config.toml
encoder_arch = "preact_resnet"
model = "model that answers yes/no questions on an image's attributes"
dataset = "photos of plants and fungi (iNaturalist)"
train_examples = 22605
image_size = 96
crop_scale_min = 1
horizontal_flip = false
translate = 0.06
color_jitter = 0.1
questions_per_image = 8
encoder_norm = "batchnorm"
encoder_activation = "prelu"
encoder_depths = [5, 5, 5]
encoder_kernel_size = 3
encoder_stem = "single"
encoder_avg_pool_shortcut = false
encoder_widths = [48, 96, 192]
fusion = "cross_attention"
fusion_encoder_width = 256
fusion_encoder_layers = 8
fusion_encoder_norm = "layernorm"
fusion_encoder_norm_position = "res_post"
fusion_encoder_activation = "swiglu"
fusion_encoder_mlp_ratio = 2.67
fusion_encoder_head_dim = 64
fusion_encoder_fused_qkv = true
fusion_encoder_bias = "qkv"
fusion_encoder_qk_norm = false
fusion_encoder_layer_scale_init = 0.1
fusion_encoder_parallel_block = false
fusion_encoder_inner_norm = false
fusion_encoder_positions = "learned"
fusion_encoder_cross_attention_every = 1
init = "kaiming_normal"
residual_init = "none"
optimizer = "adamw"
lr = 0.0014
beta1 = 0.9
beta2 = 0.999
eps = 1e-06
grad_clip = 0.5
steps = 6600
batch_size = 128
epochs = 37.4
lr_schedule = "cosine"
final_lr_fraction = 0.05
warmup_steps = 1320
weight_decay = 0.4
Rows from block 3 of the fusion encoder, named by matrix and row number. Each number is 50 + 15 x the weight over its row's rms, rounded and kept within 0 to 99. All counts start at 0. After the name is the row's rms in percent of the matrix's.
# fc2: MLP down (fusion_encoder.blocks.3.mlp.fc2.weight, 256x672), inputs 504-671
fc2.18 108:35 23 56 53 73 62 37 44 66 50 62 22 44 80 42 35 34 45 63 58 61 56 42 55 43 67 46 44 55 69 15 71 49 45 50 33 63 74 50 72 64 30 75 41 34 63 68 05 45 42 39 47 37 56 55 57 28 35 25 25 33 34 25 40 65 44 33 66 59 30 25 43 78 51 36 41 28 79 33 69 58 46 39 57 49 33 45 54 47 72 48 63 45 51 41 45 58 80 48 49 52 38 53 65 33 35 45 55 50 37 51 43 45 46 53 42 36 43 51 13 46 40 48 58 46 55 65 37 60 41 44 42 12 64 35 38 66 46 46 65 59 53 75 24 36 71 57 61 50 32 48 64 75 43 32 59 59 76 73 38 19 42 70 60 66 62 48 43
fc2.19 076:61 27 43 39 26 46 70 47 85 73 19 44 52 40 33 56 10 53 47 34 73 79 24 43 42 61 65 39 69 59 52 59 27 69 48 53 64 61 44 59 30 40 30 49 44 42 49 39 64 50 76 45 63 74 43 62 70 46 36 19 48 53 64 48 47 45 65 56 70 37 33 38 62 79 68 63 67 56 26 79 55 29 58 47 25 42 47 34 66 60 26 47 38 64 43 45 55 90 42 42 44 45 34 44 56 68 45 44 23 45 56 55 47 44 37 64 25 61 64 62 38 47 56 40 75 51 37 63 61 79 34 38 52 45 60 22 48 32 58 37 63 40 44 53 19 49 28 78 41 64 57 74 85 49 67 46 69 52 32 81 25 47 85 45 83 24 49 33
fc2.20 084:36 18 51 50 50 36 41 48 57 55 44 35 56 50 65 44 61 68 49 58 64 23 40 40 41 73 41 50 79 31 23 48 59 44 45 69 52 76 55 36 48 63 23 66 48 59 69 42 39 63 48 60 32 36 37 46 46 48 75 64 57 19 65 45 59 54 39 47 58 62 67 48 41 37 46 43 27 45 59 48 42 69 61 87 53 58 37 17 48 84 46 38 49 51 64 48 61 60 54 44 37 67 54 43 53 49 59 57 37 45 20 40 41 50 66 60 44 75 51 49 62 61 61 53 53 43 51 62 56 55 56 61 54 41 54 62 56 34 22 66 82 29 56 35 53 60 47 52 44 55 42 31 79 39 22 72 50 48 51 44 39 42 59 63 55 43 45 58
fc2.21 091:76 55 50 42 72 59 42 62 67 37 90 78 56 37 53 27 48 38 41 77 54 20 49 78 92 64 59 61 65 50 62 31 41 41 24 74 50 56 62 25 60 45 56 30 55 64 57 72 33 44 54 73 34 39 49 72 73 39 57 59 39 38 37 47 36 70 36 62 47 52 51 40 27 56 51 69 52 16 32 20 60 55 60 69 42 56 39 42 57 35 50 59 38 31 64 71 37 27 51 58 61 56 37 61 54 43 44 58 40 44 56 35 67 40 27 36 52 46 49 52 47 69 57 34 00 49 53 52 52 47 71 55 53 26 69 52 51 56 81 30 53 64 65 48 53 63 52 48 54 66 50 70 49 54 68 32 46 04 48 56 61 56 36 51 49 27 55 67
fc2.22 113:70 55 15 45 47 42 60 51 53 65 14 54 52 30 58 48 57 22 55 35 59 78 50 54 38 48 45 45 49 54 36 52 50 26 60 37 54 28 34 63 54 46 26 51 36 32 43 29 59 57 59 47 44 27 49 23 52 44 61 53 43 94 42 50 62 57 75 62 43 48 54 43 72 67 38 69 56 58 65 94 45 42 59 41 50 43 47 55 37 43 47 61 64 62 66 47 59 81 49 50 56 38 64 43 63 48 30 53 52 60 59 73 50 44 52 73 48 48 33 49 34 16 40 49 70 52 24 60 52 84 36 56 47 47 28 56 08 56 41 44 30 43 52 64 43 35 38 48 47 62 48 16 66 55 49 48 47 42 43 28 60 45 75 45 64 67 54 42
fc2.23 069:46 82 35 51 34 45 34 41 68 50 32 45 40 63 45 62 66 33 62 84 50 39 41 56 53 46 49 49 51 33 47 77 42 38 62 44 62 34 27 58 48 35 37 58 56 41 40 57 42 47 54 56 46 33 30 50 41 64 44 42 53 50 43 61 62 60 49 71 28 47 39 58 13 23 63 62 42 40 59 60 31 44 57 63 29 46 65 60 44 52 37 34 42 43 48 47 53 67 43 80 37 37 13 09 29 44 47 56 51 36 42 38 67 54 65 57 67 58 49 61 31 53 35 80 58 59 55 51 67 41 47 43 71 45 60 60 80 55 15 46 45 52 58 44 62 34 60 44 37 43 63 47 33 66 53 42 15 70 23 59 45 54 50 24 49 42 65 24
fc2.24 082:36 23 58 39 22 55 57 43 25 81 53 36 36 51 47 67 54 41 53 67 61 32 59 68 58 39 67 54 60 40 26 34 69 45 47 64 56 49 82 65 55 40 57 43 38 44 48 23 19 41 38 57 45 57 28 50 77 89 61 51 57 60 61 30 44 69 40 63 30 40 61 37 69 55 36 64 31 76 40 76 41 64 48 61 59 81 67 72 75 55 76 78 36 54 58 51 40 77 61 38 53 49 36 78 54 46 33 61 53 73 67 31 55 39 45 31 63 37 59 61 41 41 54 70 35 43 52 33 80 29 64 62 38 26 31 62 56 73 51 75 53 09 51 31 46 41 77 52 72 40 28 75 85 47 44 54 48 75 43 50 30 58 54 23 37 21 61 60
fc2.25 149:42 36 35 53 59 44 48 32 35 52 13 32 26 55 41 47 58 35 43 49 41 95 51 51 50 59 41 41 48 40 78 43 40 70 70 70 71 46 54 76 37 44 53 62 31 32 46 00 48 60 64 56 42 37 39 45 53 58 53 21 52 74 42 15 48 47 43 57 66 55 51 46 90 72 25 59 65 88 42 62 46 58 70 41 63 60 42 55 49 66 51 59 53 46 54 44 55 62 49 53 47 28 42 38 78 60 28 54 64 56 52 73 45 43 49 47 15 53 46 24 39 34 60 49 89 51 29 57 56 73 45 73 52 52 32 30 27 56 33 38 48 44 44 49 48 26 47 57 59 45 58 32 58 55 56 47 52 99 38 31 13 31 60 40 37 34 59 48
fc2.26 086:08 50 41 33 74 51 49 61 59 67 63 62 37 78 65 41 46 39 58 66 51 67 51 32 56 36 35 29 56 71 39 43 59 30 64 28 48 41 31 65 47 43 66 26 48 48 53 09 43 36 50 38 52 84 55 57 35 48 31 31 27 38 40 56 47 50 51 51 44 32 56 51 41 28 48 28 48 77 40 89 60 39 45 52 54 32 53 57 78 68 49 49 63 44 43 74 32 78 23 61 63 60 51 61 55 36 56 59 52 28 22 62 49 44 63 33 31 39 59 34 32 25 33 48 41 39 38 38 23 49 49 43 35 57 51 55 71 40 53 54 58 40 35 49 45 66 38 42 47 68 65 47 73 41 52 39 57 54 81 60 30 29 60 57 78 81 60 39
fc2.27 093:48 58 30 66 30 48 44 27 08 70 69 38 37 41 45 54 54 54 30 57 50 61 44 62 59 63 53 50 51 42 47 62 39 39 47 65 48 43 52 58 38 62 55 78 41 63 47 28 79 49 33 55 60 51 46 57 47 47 33 29 42 39 48 43 38 54 40 27 49 62 71 49 65 95 50 71 28 67 52 64 55 74 45 41 60 89 64 63 32 61 57 55 42 49 85 67 21 65 33 59 41 41 51 66 41 52 29 24 33 46 67 72 41 31 43 38 64 36 66 40 28 58 25 36 14 77 57 33 34 31 63 71 88 54 49 29 64 64 60 20 52 41 36 43 61 50 48 44 33 54 76 67 83 74 57 41 36 67 47 74 38 42 46 56 37 66 43 20
fc2.28 106:56 80 44 51 44 38 69 40 41 54 16 41 72 51 63 65 65 38 58 30 75 64 57 55 55 50 58 58 53 54 56 40 42 35 62 52 50 44 63 44 34 59 53 61 50 25 48 66 59 67 52 48 62 47 37 39 76 51 67 63 58 78 37 79 41 56 82 47 44 66 74 63 30 62 37 64 46 34 68 61 41 52 78 42 44 52 51 45 17 30 63 39 39 81 46 60 49 75 58 52 32 64 62 46 61 46 53 65 37 61 39 41 54 49 52 69 68 56 49 65 45 33 54 49 77 63 26 65 70 62 31 49 65 68 41 72 30 68 51 45 31 33 46 66 61 24 43 29 43 41 35 26 45 57 60 32 53 40 39 58 67 42 37 51 51 52 48 27
fc2.29 093:48 46 56 90 46 41 61 35 32 46 07 25 39 53 43 32 61 19 60 52 21 92 48 43 44 67 30 46 41 46 84 51 36 59 56 85 50 71 51 43 61 52 44 44 41 36 29 37 71 52 58 63 45 42 33 50 38 65 58 45 60 70 63 49 40 47 55 38 51 83 57 52 97 72 61 57 60 70 43 24 18 78 51 45 59 55 31 53 55 41 57 62 59 55 51 26 74 56 69 51 55 42 00 35 82 46 69 50 72 34 50 56 56 62 55 15 38 57 75 31 66 36 76 42 75 72 11 57 48 64 44 69 38 48 03 30 16 60 42 65 81 43 62 65 33 67 39 64 64 42 64 26 44 44 39 31 75 77 46 60 24 64 52 51 40 29 46 52
fc2.30 116:75 52 63 45 39 36 54 73 65 47 78 66 75 52 54 85 70 60 52 46 49 19 54 56 52 37 54 57 65 45 64 35 39 39 36 81 42 38 56 33 35 60 46 60 41 49 67 83 66 52 65 63 59 32 55 56 43 44 68 82 60 49 28 66 33 47 66 19 49 45 68 44 09 63 58 61 53 36 75 31 52 74 62 41 33 50 34 38 38 31 45 41 52 67 52 75 26 39 65 59 47 86 57 48 67 50 58 42 27 44 63 36 66 68 50 68 64 47 54 56 49 77 47 66 01 52 40 63 68 36 48 49 99 44 92 51 64 65 61 58 61 45 51 62 51 25 44 45 40 60 47 41 30 58 45 50 46 22 36 66 78 54 24 62 46 52 52 31
fc2.31 111:54 44 35 42 48 52 61 60 38 49 19 35 42 30 49 28 48 26 48 34 68 98 41 54 46 58 56 55 29 59 48 42 53 45 78 56 44 48 50 35 38 64 42 51 63 54 22 14 44 48 60 63 49 44 45 44 48 42 42 25 48 72 66 50 48 53 74 60 60 55 38 52 73 59 51 62 28 78 35 82 62 51 60 16 44 42 55 61 67 30 47 71 51 53 31 66 48 96 39 34 48 28 44 35 99 42 61 40 38 45 66 63 56 61 44 61 31 48 41 26 40 46 49 38 81 56 21 38 27 68 42 54 48 59 09 36 18 35 54 54 57 34 39 76 44 44 45 57 55 36 54 45 55 54 57 56 55 67 56 31 20 54 62 51 53 62 65 57
fc2.32 088:56 55 24 58 37 50 55 72 61 42 46 59 36 45 25 53 43 37 31 39 35 71 48 33 49 24 38 41 42 68 77 35 44 51 74 62 55 47 56 41 60 37 46 49 51 32 51 69 57 42 33 63 53 41 40 40 43 33 56 75 35 89 58 48 38 63 53 31 49 46 64 54 55 56 33 44 61 37 51 38 57 52 44 27 62 67 56 48 42 45 37 47 38 43 57 60 33 24 70 70 50 62 28 59 53 36 46 34 54 40 51 46 43 49 43 65 51 67 57 60 60 45 65 66 65 59 53 44 74 67 55 54 75 16 42 63 24 48 60 50 56 38 27 50 54 50 30 30 37 40 38 35 31 47 52 46 56 68 40 46 43 34 42 55 35 54 56 45
fc2.33 134:39 44 78 48 48 61 52 54 59 44 83 62 39 48 59 79 50 99 51 54 36 00 56 57 59 56 38 43 48 34 23 54 45 60 12 57 64 72 41 63 54 49 54 57 44 57 73 48 44 60 48 62 47 44 47 66 34 47 57 48 53 13 48 33 26 58 29 56 49 52 46 41 42 56 43 58 55 40 46 47 51 51 55 52 53 42 47 44 53 63 39 63 65 63 62 39 72 78 41 43 50 55 49 59 13 56 56 55 53 46 43 51 51 57 61 47 53 74 39 37 38 80 53 57 00 42 78 48 56 16 68 57 36 45 67 54 86 53 53 60 51 50 57 35 62 43 47 68 55 47 40 64 59 48 52 63 33 57 54 58 48 56 52 47 29 39 51 54
fc2.34 107:46 42 36 83 47 60 44 25 20 53 24 52 44 43 45 47 51 50 47 43 55 64 44 48 44 56 54 42 50 40 53 52 20 73 37 37 60 66 56 56 43 58 65 62 42 41 40 19 44 51 52 60 40 39 08 57 46 82 51 19 49 64 68 14 44 56 29 36 58 72 57 60 85 58 52 51 57 79 38 58 56 65 43 67 69 50 46 62 49 42 40 63 43 49 58 41 65 42 43 49 63 50 24 45 60 46 39 58 39 58 55 49 63 43 37 26 12 51 48 28 54 43 46 48 61 49 26 40 38 49 46 47 54 68 31 37 41 61 32 26 54 43 36 25 51 65 57 37 51 55 74 61 39 53 29 73 46 99 55 38 41 60 69 44 23 12 55 61
fc2.35 077:62 44 29 49 45 36 62 57 47 48 30 80 60 56 53 34 72 55 59 47 55 37 48 47 39 38 48 71 40 63 63 59 89 36 59 45 50 59 75 67 62 57 33 72 59 46 41 43 49 57 37 31 36 64 67 45 16 69 65 36 66 62 64 24 51 52 26 45 51 66 53 41 72 57 33 39 58 72 62 63 48 43 69 55 51 59 49 56 67 47 50 61 40 38 53 40 48 80 53 53 72 35 43 44 71 33 36 44 60 40 45 75 61 58 35 49 57 55 37 12 47 54 66 39 47 36 31 75 47 54 61 35 52 79 70 27 24 47 60 22 51 46 40 54 56 65 30 31 55 31 23 32 55 56 54 43 52 45 40 25 47 71 61 68 60 30 57 29
fc2.36 098:47 46 40 66 29 56 60 50 44 35 71 49 36 73 33 57 63 76 50 78 46 31 39 40 63 49 39 43 73 49 43 36 46 71 29 66 67 66 65 66 48 64 72 53 26 60 44 34 51 48 42 54 47 56 42 59 48 61 72 42 57 25 69 39 58 59 23 49 61 40 27 56 47 42 39 70 44 52 32 40 41 45 54 81 53 68 55 44 64 50 60 42 53 45 58 49 48 67 29 26 41 55 57 59 08 75 67 61 64 52 68 48 48 79 45 08 45 46 54 42 44 73 42 60 00 51 60 43 41 28 67 54 68 52 48 57 62 34 49 46 46 49 56 45 60 57 41 61 62 58 68 74 83 56 60 77 37 31 75 67 20 53 58 44 44 29 61 65
fc2.37 080:61 57 40 71 43 56 52 48 39 41 55 55 42 64 39 42 68 54 53 65 48 55 38 29 77 70 63 43 42 43 24 53 41 50 52 45 51 74 40 48 50 60 57 48 56 64 14 28 41 45 44 60 43 67 44 61 56 68 16 30 71 28 46 41 51 45 45 22 31 71 63 56 54 51 52 48 48 43 33 44 45 62 29 67 54 70 46 58 83 93 59 67 48 45 46 72 38 49 42 60 39 72 45 74 45 63 39 57 48 40 66 51 54 43 25 49 51 40 66 19 45 45 40 29 24 22 58 50 66 13 59 78 73 41 67 56 91 49 24 33 23 47 55 28 57 05 41 49 40 61 54 54 60 56 55 61 67 84 39 21 30 49 22 55 36 62 52 20
fc2.38 122:48 49 75 58 37 39 42 43 35 52 72 46 56 59 60 79 25 67 37 72 78 23 61 46 59 43 60 58 30 49 10 47 45 56 27 66 49 82 34 53 43 58 58 73 47 73 52 44 51 46 46 54 49 25 43 70 46 53 50 58 41 07 55 65 26 55 31 65 53 61 47 38 34 44 42 46 49 47 49 78 50 55 40 81 34 61 37 40 64 60 36 60 58 64 64 40 59 99 41 34 33 63 57 61 37 68 49 43 35 45 57 29 69 40 35 37 73 65 54 37 43 75 43 52 13 43 67 43 61 40 70 42 73 52 65 56 72 34 48 35 70 42 60 35 51 42 65 41 35 63 37 85 60 36 52 50 23 40 44 61 55 49 48 45 40 35 38 46
fc2.39 102:64 53 69 38 55 50 38 43 55 93 93 52 56 51 65 39 57 72 29 62 78 17 64 64 63 41 54 54 65 30 00 45 51 39 13 48 42 61 39 60 51 43 59 45 52 62 75 38 50 56 55 45 52 65 49 79 54 58 62 51 57 00 47 56 57 52 56 52 52 48 44 42 25 21 39 59 50 63 59 99 49 47 48 64 47 59 47 40 45 74 53 64 41 62 57 38 63 99 57 42 47 67 75 53 28 59 45 33 59 59 67 45 49 55 46 50 49 42 68 39 32 81 45 74 28 38 61 61 78 36 72 38 44 63 58 56 78 49 60 49 44 27 68 46 50 45 47 42 67 42 42 81 64 58 54 35 71 43 23 54 58 28 49 62 45 53 57 64
fc2.40 080:55 67 63 47 52 56 46 40 54 72 62 23 42 57 57 52 39 63 69 45 30 41 43 48 45 33 46 46 41 75 51 68 60 53 31 21 41 93 45 55 49 42 45 60 56 49 57 00 70 51 72 68 52 38 63 34 47 62 55 23 29 31 65 33 45 62 56 43 29 44 44 80 86 42 36 47 29 77 62 57 57 66 23 59 78 51 47 55 56 57 61 50 32 60 37 51 42 68 51 49 29 52 58 63 68 25 27 27 45 46 31 38 59 50 55 49 42 61 55 10 74 35 42 25 48 74 41 45 34 49 44 42 43 58 45 46 70 43 24 44 60 69 62 30 53 47 45 45 33 38 34 55 67 56 44 44 44 74 51 61 12 54 88 60 58 43 62 41
fc2.41 085:59 48 33 69 39 45 54 46 42 31 41 35 73 43 52 55 73 33 25 61 58 88 42 60 38 42 50 39 52 48 58 63 42 48 50 65 59 48 43 12 61 69 53 75 37 50 26 99 50 55 53 52 49 31 61 27 37 50 64 68 82 62 49 70 41 38 54 61 42 54 84 73 28 39 43 55 45 33 66 51 54 35 60 31 55 63 51 27 46 42 59 22 51 54 52 53 15 31 52 37 52 55 40 56 66 57 63 57 27 55 63 62 47 67 58 36 69 63 67 89 53 45 55 47 37 52 47 44 59 55 42 54 53 66 79 44 28 57 67 43 38 50 54 68 81 81 57 36 46 53 51 43 27 68 45 57 53 00 57 70 75 30 23 45 51 43 81 26
fc2.42 139:58 52 44 34 94 48 62 81 99 45 46 52 66 45 57 43 55 32 55 35 19 50 52 32 46 50 47 29 52 72 61 43 65 30 65 18 18 45 43 41 70 44 35 30 75 30 63 51 43 49 48 20 66 69 73 47 67 39 68 39 57 52 48 89 61 47 75 63 25 31 50 41 26 29 68 40 34 42 60 29 44 25 50 44 57 29 62 49 47 29 48 41 67 28 28 62 29 12 44 34 30 53 62 49 43 36 73 60 53 34 46 44 39 51 73 79 59 47 22 54 45 59 45 49 64 41 47 54 56 55 58 44 21 43 51 50 43 59 58 65 38 73 55 44 62 59 66 52 31 45 49 40 21 37 66 32 53 45 53 42 48 58 39 74 66 82 49 36
fc2.43 078:49 62 54 50 51 33 71 61 49 46 43 41 48 37 61 69 50 37 40 25 64 62 56 54 62 62 48 40 45 20 71 35 48 37 71 63 37 24 45 45 38 55 56 47 36 65 43 20 35 30 21 61 69 56 55 51 63 45 48 33 36 80 42 35 57 56 50 62 57 61 38 89 76 44 26 61 56 46 42 50 51 88 51 39 30 37 35 36 76 42 46 40 64 87 58 42 53 41 45 34 54 35 64 31 32 54 39 45 64 59 33 61 62 60 75 73 55 60 45 53 40 50 61 27 65 64 28 32 60 49 57 53 44 48 31 59 42 29 51 34 64 44 16 69 32 31 69 50 56 68 57 15 51 69 73 31 51 54 39 67 28 17 82 38 42 35 47 39
fc2.44 091:33 37 70 21 85 53 42 39 80 67 87 57 48 67 45 45 50 46 62 57 58 42 54 56 51 46 48 54 51 35 26 68 39 37 23 23 32 54 48 44 51 68 75 39 37 64 61 67 51 50 51 41 47 75 76 51 50 38 61 61 71 14 53 48 54 54 53 82 51 51 53 44 27 52 58 32 38 49 60 52 54 24 91 55 52 72 74 57 58 39 44 57 61 40 56 39 51 42 41 35 49 60 49 54 14 50 71 75 52 61 60 15 51 34 54 77 85 49 38 44 50 49 27 55 40 52 64 37 64 22 48 63 62 55 56 40 77 48 76 59 41 53 74 24 65 38 57 50 52 43 39 79 68 54 39 27 50 30 47 67 75 37 37 80 64 60 55 46
fc2.45 135:55 73 69 46 54 47 48 37 47 39 91 45 45 62 33 63 45 79 32 63 73 31 63 62 51 55 36 36 65 40 34 54 51 50 13 44 64 57 50 45 39 51 52 53 47 71 66 65 38 58 50 63 60 52 38 65 52 54 45 58 50 16 48 60 61 51 32 27 39 58 54 44 43 47 46 65 46 31 54 46 46 54 43 68 54 47 50 47 59 60 59 35 39 75 60 41 50 35 48 46 53 67 46 46 25 37 64 49 43 53 60 58 35 48 46 38 45 51 57 49 49 65 39 52 00 76 62 51 60 05 54 50 55 44 57 70 99 69 55 43 68 39 59 32 48 45 65 59 58 54 70 83 70 52 46 40 41 40 77 71 39 48 37 59 45 54 70 61
fc2.46 083:75 67 43 40 38 26 58 44 47 60 39 44 43 51 60 62 51 45 34 37 67 68 69 67 48 25 37 56 34 38 59 42 44 47 69 65 36 37 53 58 29 79 42 46 55 29 60 34 28 41 44 47 50 38 31 39 60 35 46 43 55 43 45 48 60 65 80 53 56 51 62 51 68 39 31 52 41 47 52 37 32 37 39 28 44 49 56 60 49 53 38 52 48 49 55 37 60 70 52 79 72 71 60 35 54 49 38 32 51 31 38 44 55 63 76 46 38 36 45 72 62 56 39 79 58 87 30 15 58 66 44 61 75 30 53 79 10 56 66 56 39 34 35 62 31 28 62 57 49 63 30 43 49 58 58 40 64 56 47 46 37 54 46 29 76 54 46 39
fc2.47 086:28 33 34 99 34 48 26 72 20 56 58 21 52 40 27 73 19 51 44 67 14 71 51 41 65 39 28 55 43 39 44 69 59 54 54 53 41 50 47 45 35 51 71 53 54 57 48 56 42 66 31 21 47 38 50 13 35 41 46 18 65 54 50 31 56 58 49 45 49 49 50 51 70 70 54 48 55 70 41 26 46 50 72 48 47 35 34 59 75 50 39 58 43 49 41 50 55 12 52 31 56 50 22 37 68 53 50 35 74 65 65 50 44 70 61 41 29 49 58 21 75 46 34 51 35 53 51 28 48 35 56 47 32 43 58 55 75 75 33 34 46 57 25 67 65 37 33 37 56 36 44 56 65 56 63 67 72 48 49 40 42 24 57 43 31 29 48 44
fc2.48 083:43 53 47 39 40 36 24 38 53 53 71 56 67 56 45 86 72 65 71 61 48 27 60 53 61 37 62 29 62 67 56 40 58 58 40 43 46 33 59 37 49 84 61 59 59 80 55 72 51 34 56 60 60 63 42 44 62 31 42 80 75 34 47 60 34 48 35 41 63 52 67 60 14 38 70 51 59 47 52 56 46 40 40 56 25 75 21 72 44 46 79 52 55 50 64 49 40 40 65 47 35 63 60 23 34 38 56 57 53 73 42 36 34 46 47 36 58 34 43 66 54 80 58 62 06 50 85 39 50 34 43 38 74 33 63 75 83 58 72 47 33 48 52 45 68 48 58 39 50 64 50 54 20 26 44 60 31 19 24 59 87 65 26 47 64 67 58 75
fc2.49 088:31 56 56 49 82 52 58 61 89 26 42 46 52 25 50 59 60 48 47 38 40 49 61 45 67 35 51 42 40 67 63 40 51 51 57 22 15 56 43 62 41 30 53 27 47 71 44 42 39 53 24 37 40 70 70 50 54 46 58 36 34 53 53 44 42 59 41 68 43 42 42 25 47 49 67 15 76 69 37 56 53 35 53 39 54 65 63 41 67 45 53 64 71 40 58 66 60 52 53 56 45 51 51 35 67 33 38 76 65 47 57 45 52 53 65 58 44 28 66 24 58 38 46 38 69 47 46 68 16 70 49 66 15 55 46 47 49 55 55 55 54 51 47 44 33 75 64 72 46 62 58 41 57 46 51 70 67 58 52 60 38 43 52 56 60 56 51 43
fc2.50 084:46 44 38 50 60 63 67 65 54 47 45 53 35 26 37 61 58 27 64 00 36 36 57 48 44 61 46 38 45 44 59 45 52 47 45 12 40 35 52 46 52 19 56 43 41 70 40 47 30 51 61 41 50 25 59 41 37 29 44 57 46 75 23 52 45 29 48 53 45 55 55 59 43 37 39 56 63 31 51 57 69 71 79 50 49 43 37 45 58 49 34 42 60 68 33 30 53 65 57 60 31 53 53 48 49 74 64 25 14 56 33 43 52 34 25 55 87 46 09 46 58 44 53 70 86 43 41 59 63 58 77 31 34 49 69 37 42 40 68 75 40 70 40 44 76 23 51 47 60 46 33 41 45 72 46 43 48 46 36 46 70 73 37 70 48 58 46 44
fc2.51 079:54 37 53 50 08 63 35 43 39 35 77 67 38 56 36 70 44 34 32 66 39 68 27 45 56 39 61 44 40 38 62 66 39 59 56 46 52 56 50 23 38 77 73 73 23 52 63 76 73 49 56 52 43 71 43 64 55 39 63 64 57 28 42 42 84 44 41 32 45 50 63 49 68 62 75 76 47 50 34 47 42 54 46 73 62 61 26 47 47 40 40 43 37 56 53 15 57 50 56 71 38 50 41 36 39 49 42 60 52 49 59 46 25 41 47 39 58 53 71 50 59 39 60 29 40 79 59 79 53 16 61 71 88 79 75 45 53 58 82 50 57 27 64 51 25 51 49 61 81 59 65 67 62 54 63 41 18 35 47 44 70 50 36 59 43 73 64 44
fc2.52 085:48 28 67 31 59 68 59 48 52 52 60 43 43 29 46 39 70 28 69 38 50 69 57 34 37 57 51 47 52 56 33 68 57 59 46 54 15 41 41 73 45 49 77 47 83 51 53 08 47 42 35 41 52 75 46 54 56 46 38 14 53 47 52 52 53 56 44 57 60 32 53 76 77 57 43 43 14 97 47 41 49 33 20 36 67 56 62 65 38 58 30 40 55 32 49 77 47 65 53 53 47 33 47 66 60 49 66 70 45 56 45 77 58 50 68 56 17 58 50 49 59 37 38 41 50 71 74 36 65 67 36 40 62 57 28 53 35 60 40 42 55 39 38 61 54 66 51 60 44 49 58 35 45 60 51 62 52 74 38 45 20 45 56 54 81 81 60 63
fc2.53 117:45 50 76 26 50 43 50 50 92 51 76 64 59 63 55 60 39 74 46 56 48 03 42 41 54 47 62 48 58 63 34 43 51 51 19 33 38 41 57 69 58 57 42 50 62 68 63 77 57 51 48 53 73 51 41 71 54 35 76 63 50 14 45 64 35 54 36 48 52 44 50 33 21 33 50 46 38 39 72 64 48 29 50 63 28 59 38 40 46 48 58 33 70 46 49 48 42 51 52 46 52 52 70 58 21 59 61 44 40 49 51 66 59 47 65 32 75 53 64 61 39 51 34 53 25 51 76 79 63 15 70 33 45 44 77 49 84 46 60 61 52 64 66 50 60 65 62 43 58 49 41 70 46 45 63 58 53 12 56 67 85 56 16 48 68 65 47 44
fc2.54 122:48 38 26 52 49 40 64 34 44 57 14 62 41 38 46 49 48 30 45 15 52 84 51 43 34 40 66 41 54 46 43 53 48 34 78 65 42 49 68 53 45 36 55 53 44 51 41 00 51 45 78 60 50 47 39 24 50 54 54 22 50 69 44 34 48 48 56 57 52 43 37 48 72 44 29 50 47 74 41 88 74 61 52 47 77 67 49 54 39 51 49 41 39 64 60 57 65 80 46 61 51 41 56 61 83 50 28 56 55 53 60 52 35 49 51 62 29 55 43 31 52 42 58 33 99 60 36 32 36 82 33 48 57 67 27 35 00 59 49 34 38 28 49 69 22 45 50 67 57 59 42 50 64 58 68 21 41 98 41 56 30 62 85 46 49 40 76 41
fc2.55 100:42 44 36 44 63 28 52 56 42 43 13 59 30 56 64 31 56 35 75 31 42 82 30 54 43 72 57 49 33 66 68 59 67 35 76 62 54 30 56 78 63 40 68 86 44 36 32 12 25 22 33 43 33 55 65 24 47 60 49 26 45 90 38 45 36 54 58 22 47 50 40 53 84 76 50 52 49 57 54 74 49 61 27 32 57 52 50 54 42 68 52 66 56 59 54 62 86 90 53 50 50 27 70 53 69 45 59 55 47 56 46 50 49 52 52 44 45 44 48 20 45 23 35 36 99 61 28 36 53 73 42 50 32 68 33 23 33 64 27 38 49 45 31 67 39 35 54 59 55 60 56 29 93 47 57 50 38 72 56 33 33 52 64 26 48 90 53 66
fc2.56 092:45 37 59 40 60 46 34 57 46 54 24 45 54 31 60 41 59 40 58 42 62 54 57 76 37 62 41 34 33 64 48 43 74 60 49 32 68 20 43 65 49 36 38 51 53 40 66 01 37 49 49 34 21 45 60 31 73 58 55 26 38 49 60 42 54 37 55 70 68 57 27 44 73 57 38 54 52 84 59 59 56 43 61 47 83 36 57 59 28 35 40 48 45 54 27 43 55 45 44 41 39 42 50 63 58 36 47 23 64 32 33 67 61 56 46 50 25 30 32 20 45 36 73 70 84 30 56 41 63 68 24 55 12 67 32 54 27 52 29 90 48 26 54 79 48 40 40 61 49 52 57 44 65 60 53 41 54 67 63 37 22 51 67 56 73 33 53 76
fc2.57 083:72 52 42 36 41 44 14 47 42 35 62 44 38 43 50 41 43 42 63 48 28 48 43 47 53 84 49 28 56 60 98 59 43 60 70 59 58 41 42 27 51 39 72 57 46 32 38 81 48 49 41 49 52 62 50 38 56 66 35 54 42 35 17 44 40 34 44 31 51 79 55 53 36 88 68 45 42 42 48 00 95 50 39 58 35 65 48 53 35 54 40 46 74 58 71 41 62 09 52 63 44 44 43 41 53 46 35 68 44 36 42 43 70 38 46 34 52 52 55 70 61 47 69 49 58 37 36 38 50 69 35 54 47 50 56 61 47 56 49 85 26 43 60 47 70 66 52 53 46 33 69 15 30 52 63 54 55 42 78 43 49 36 27 54 21 58 63 34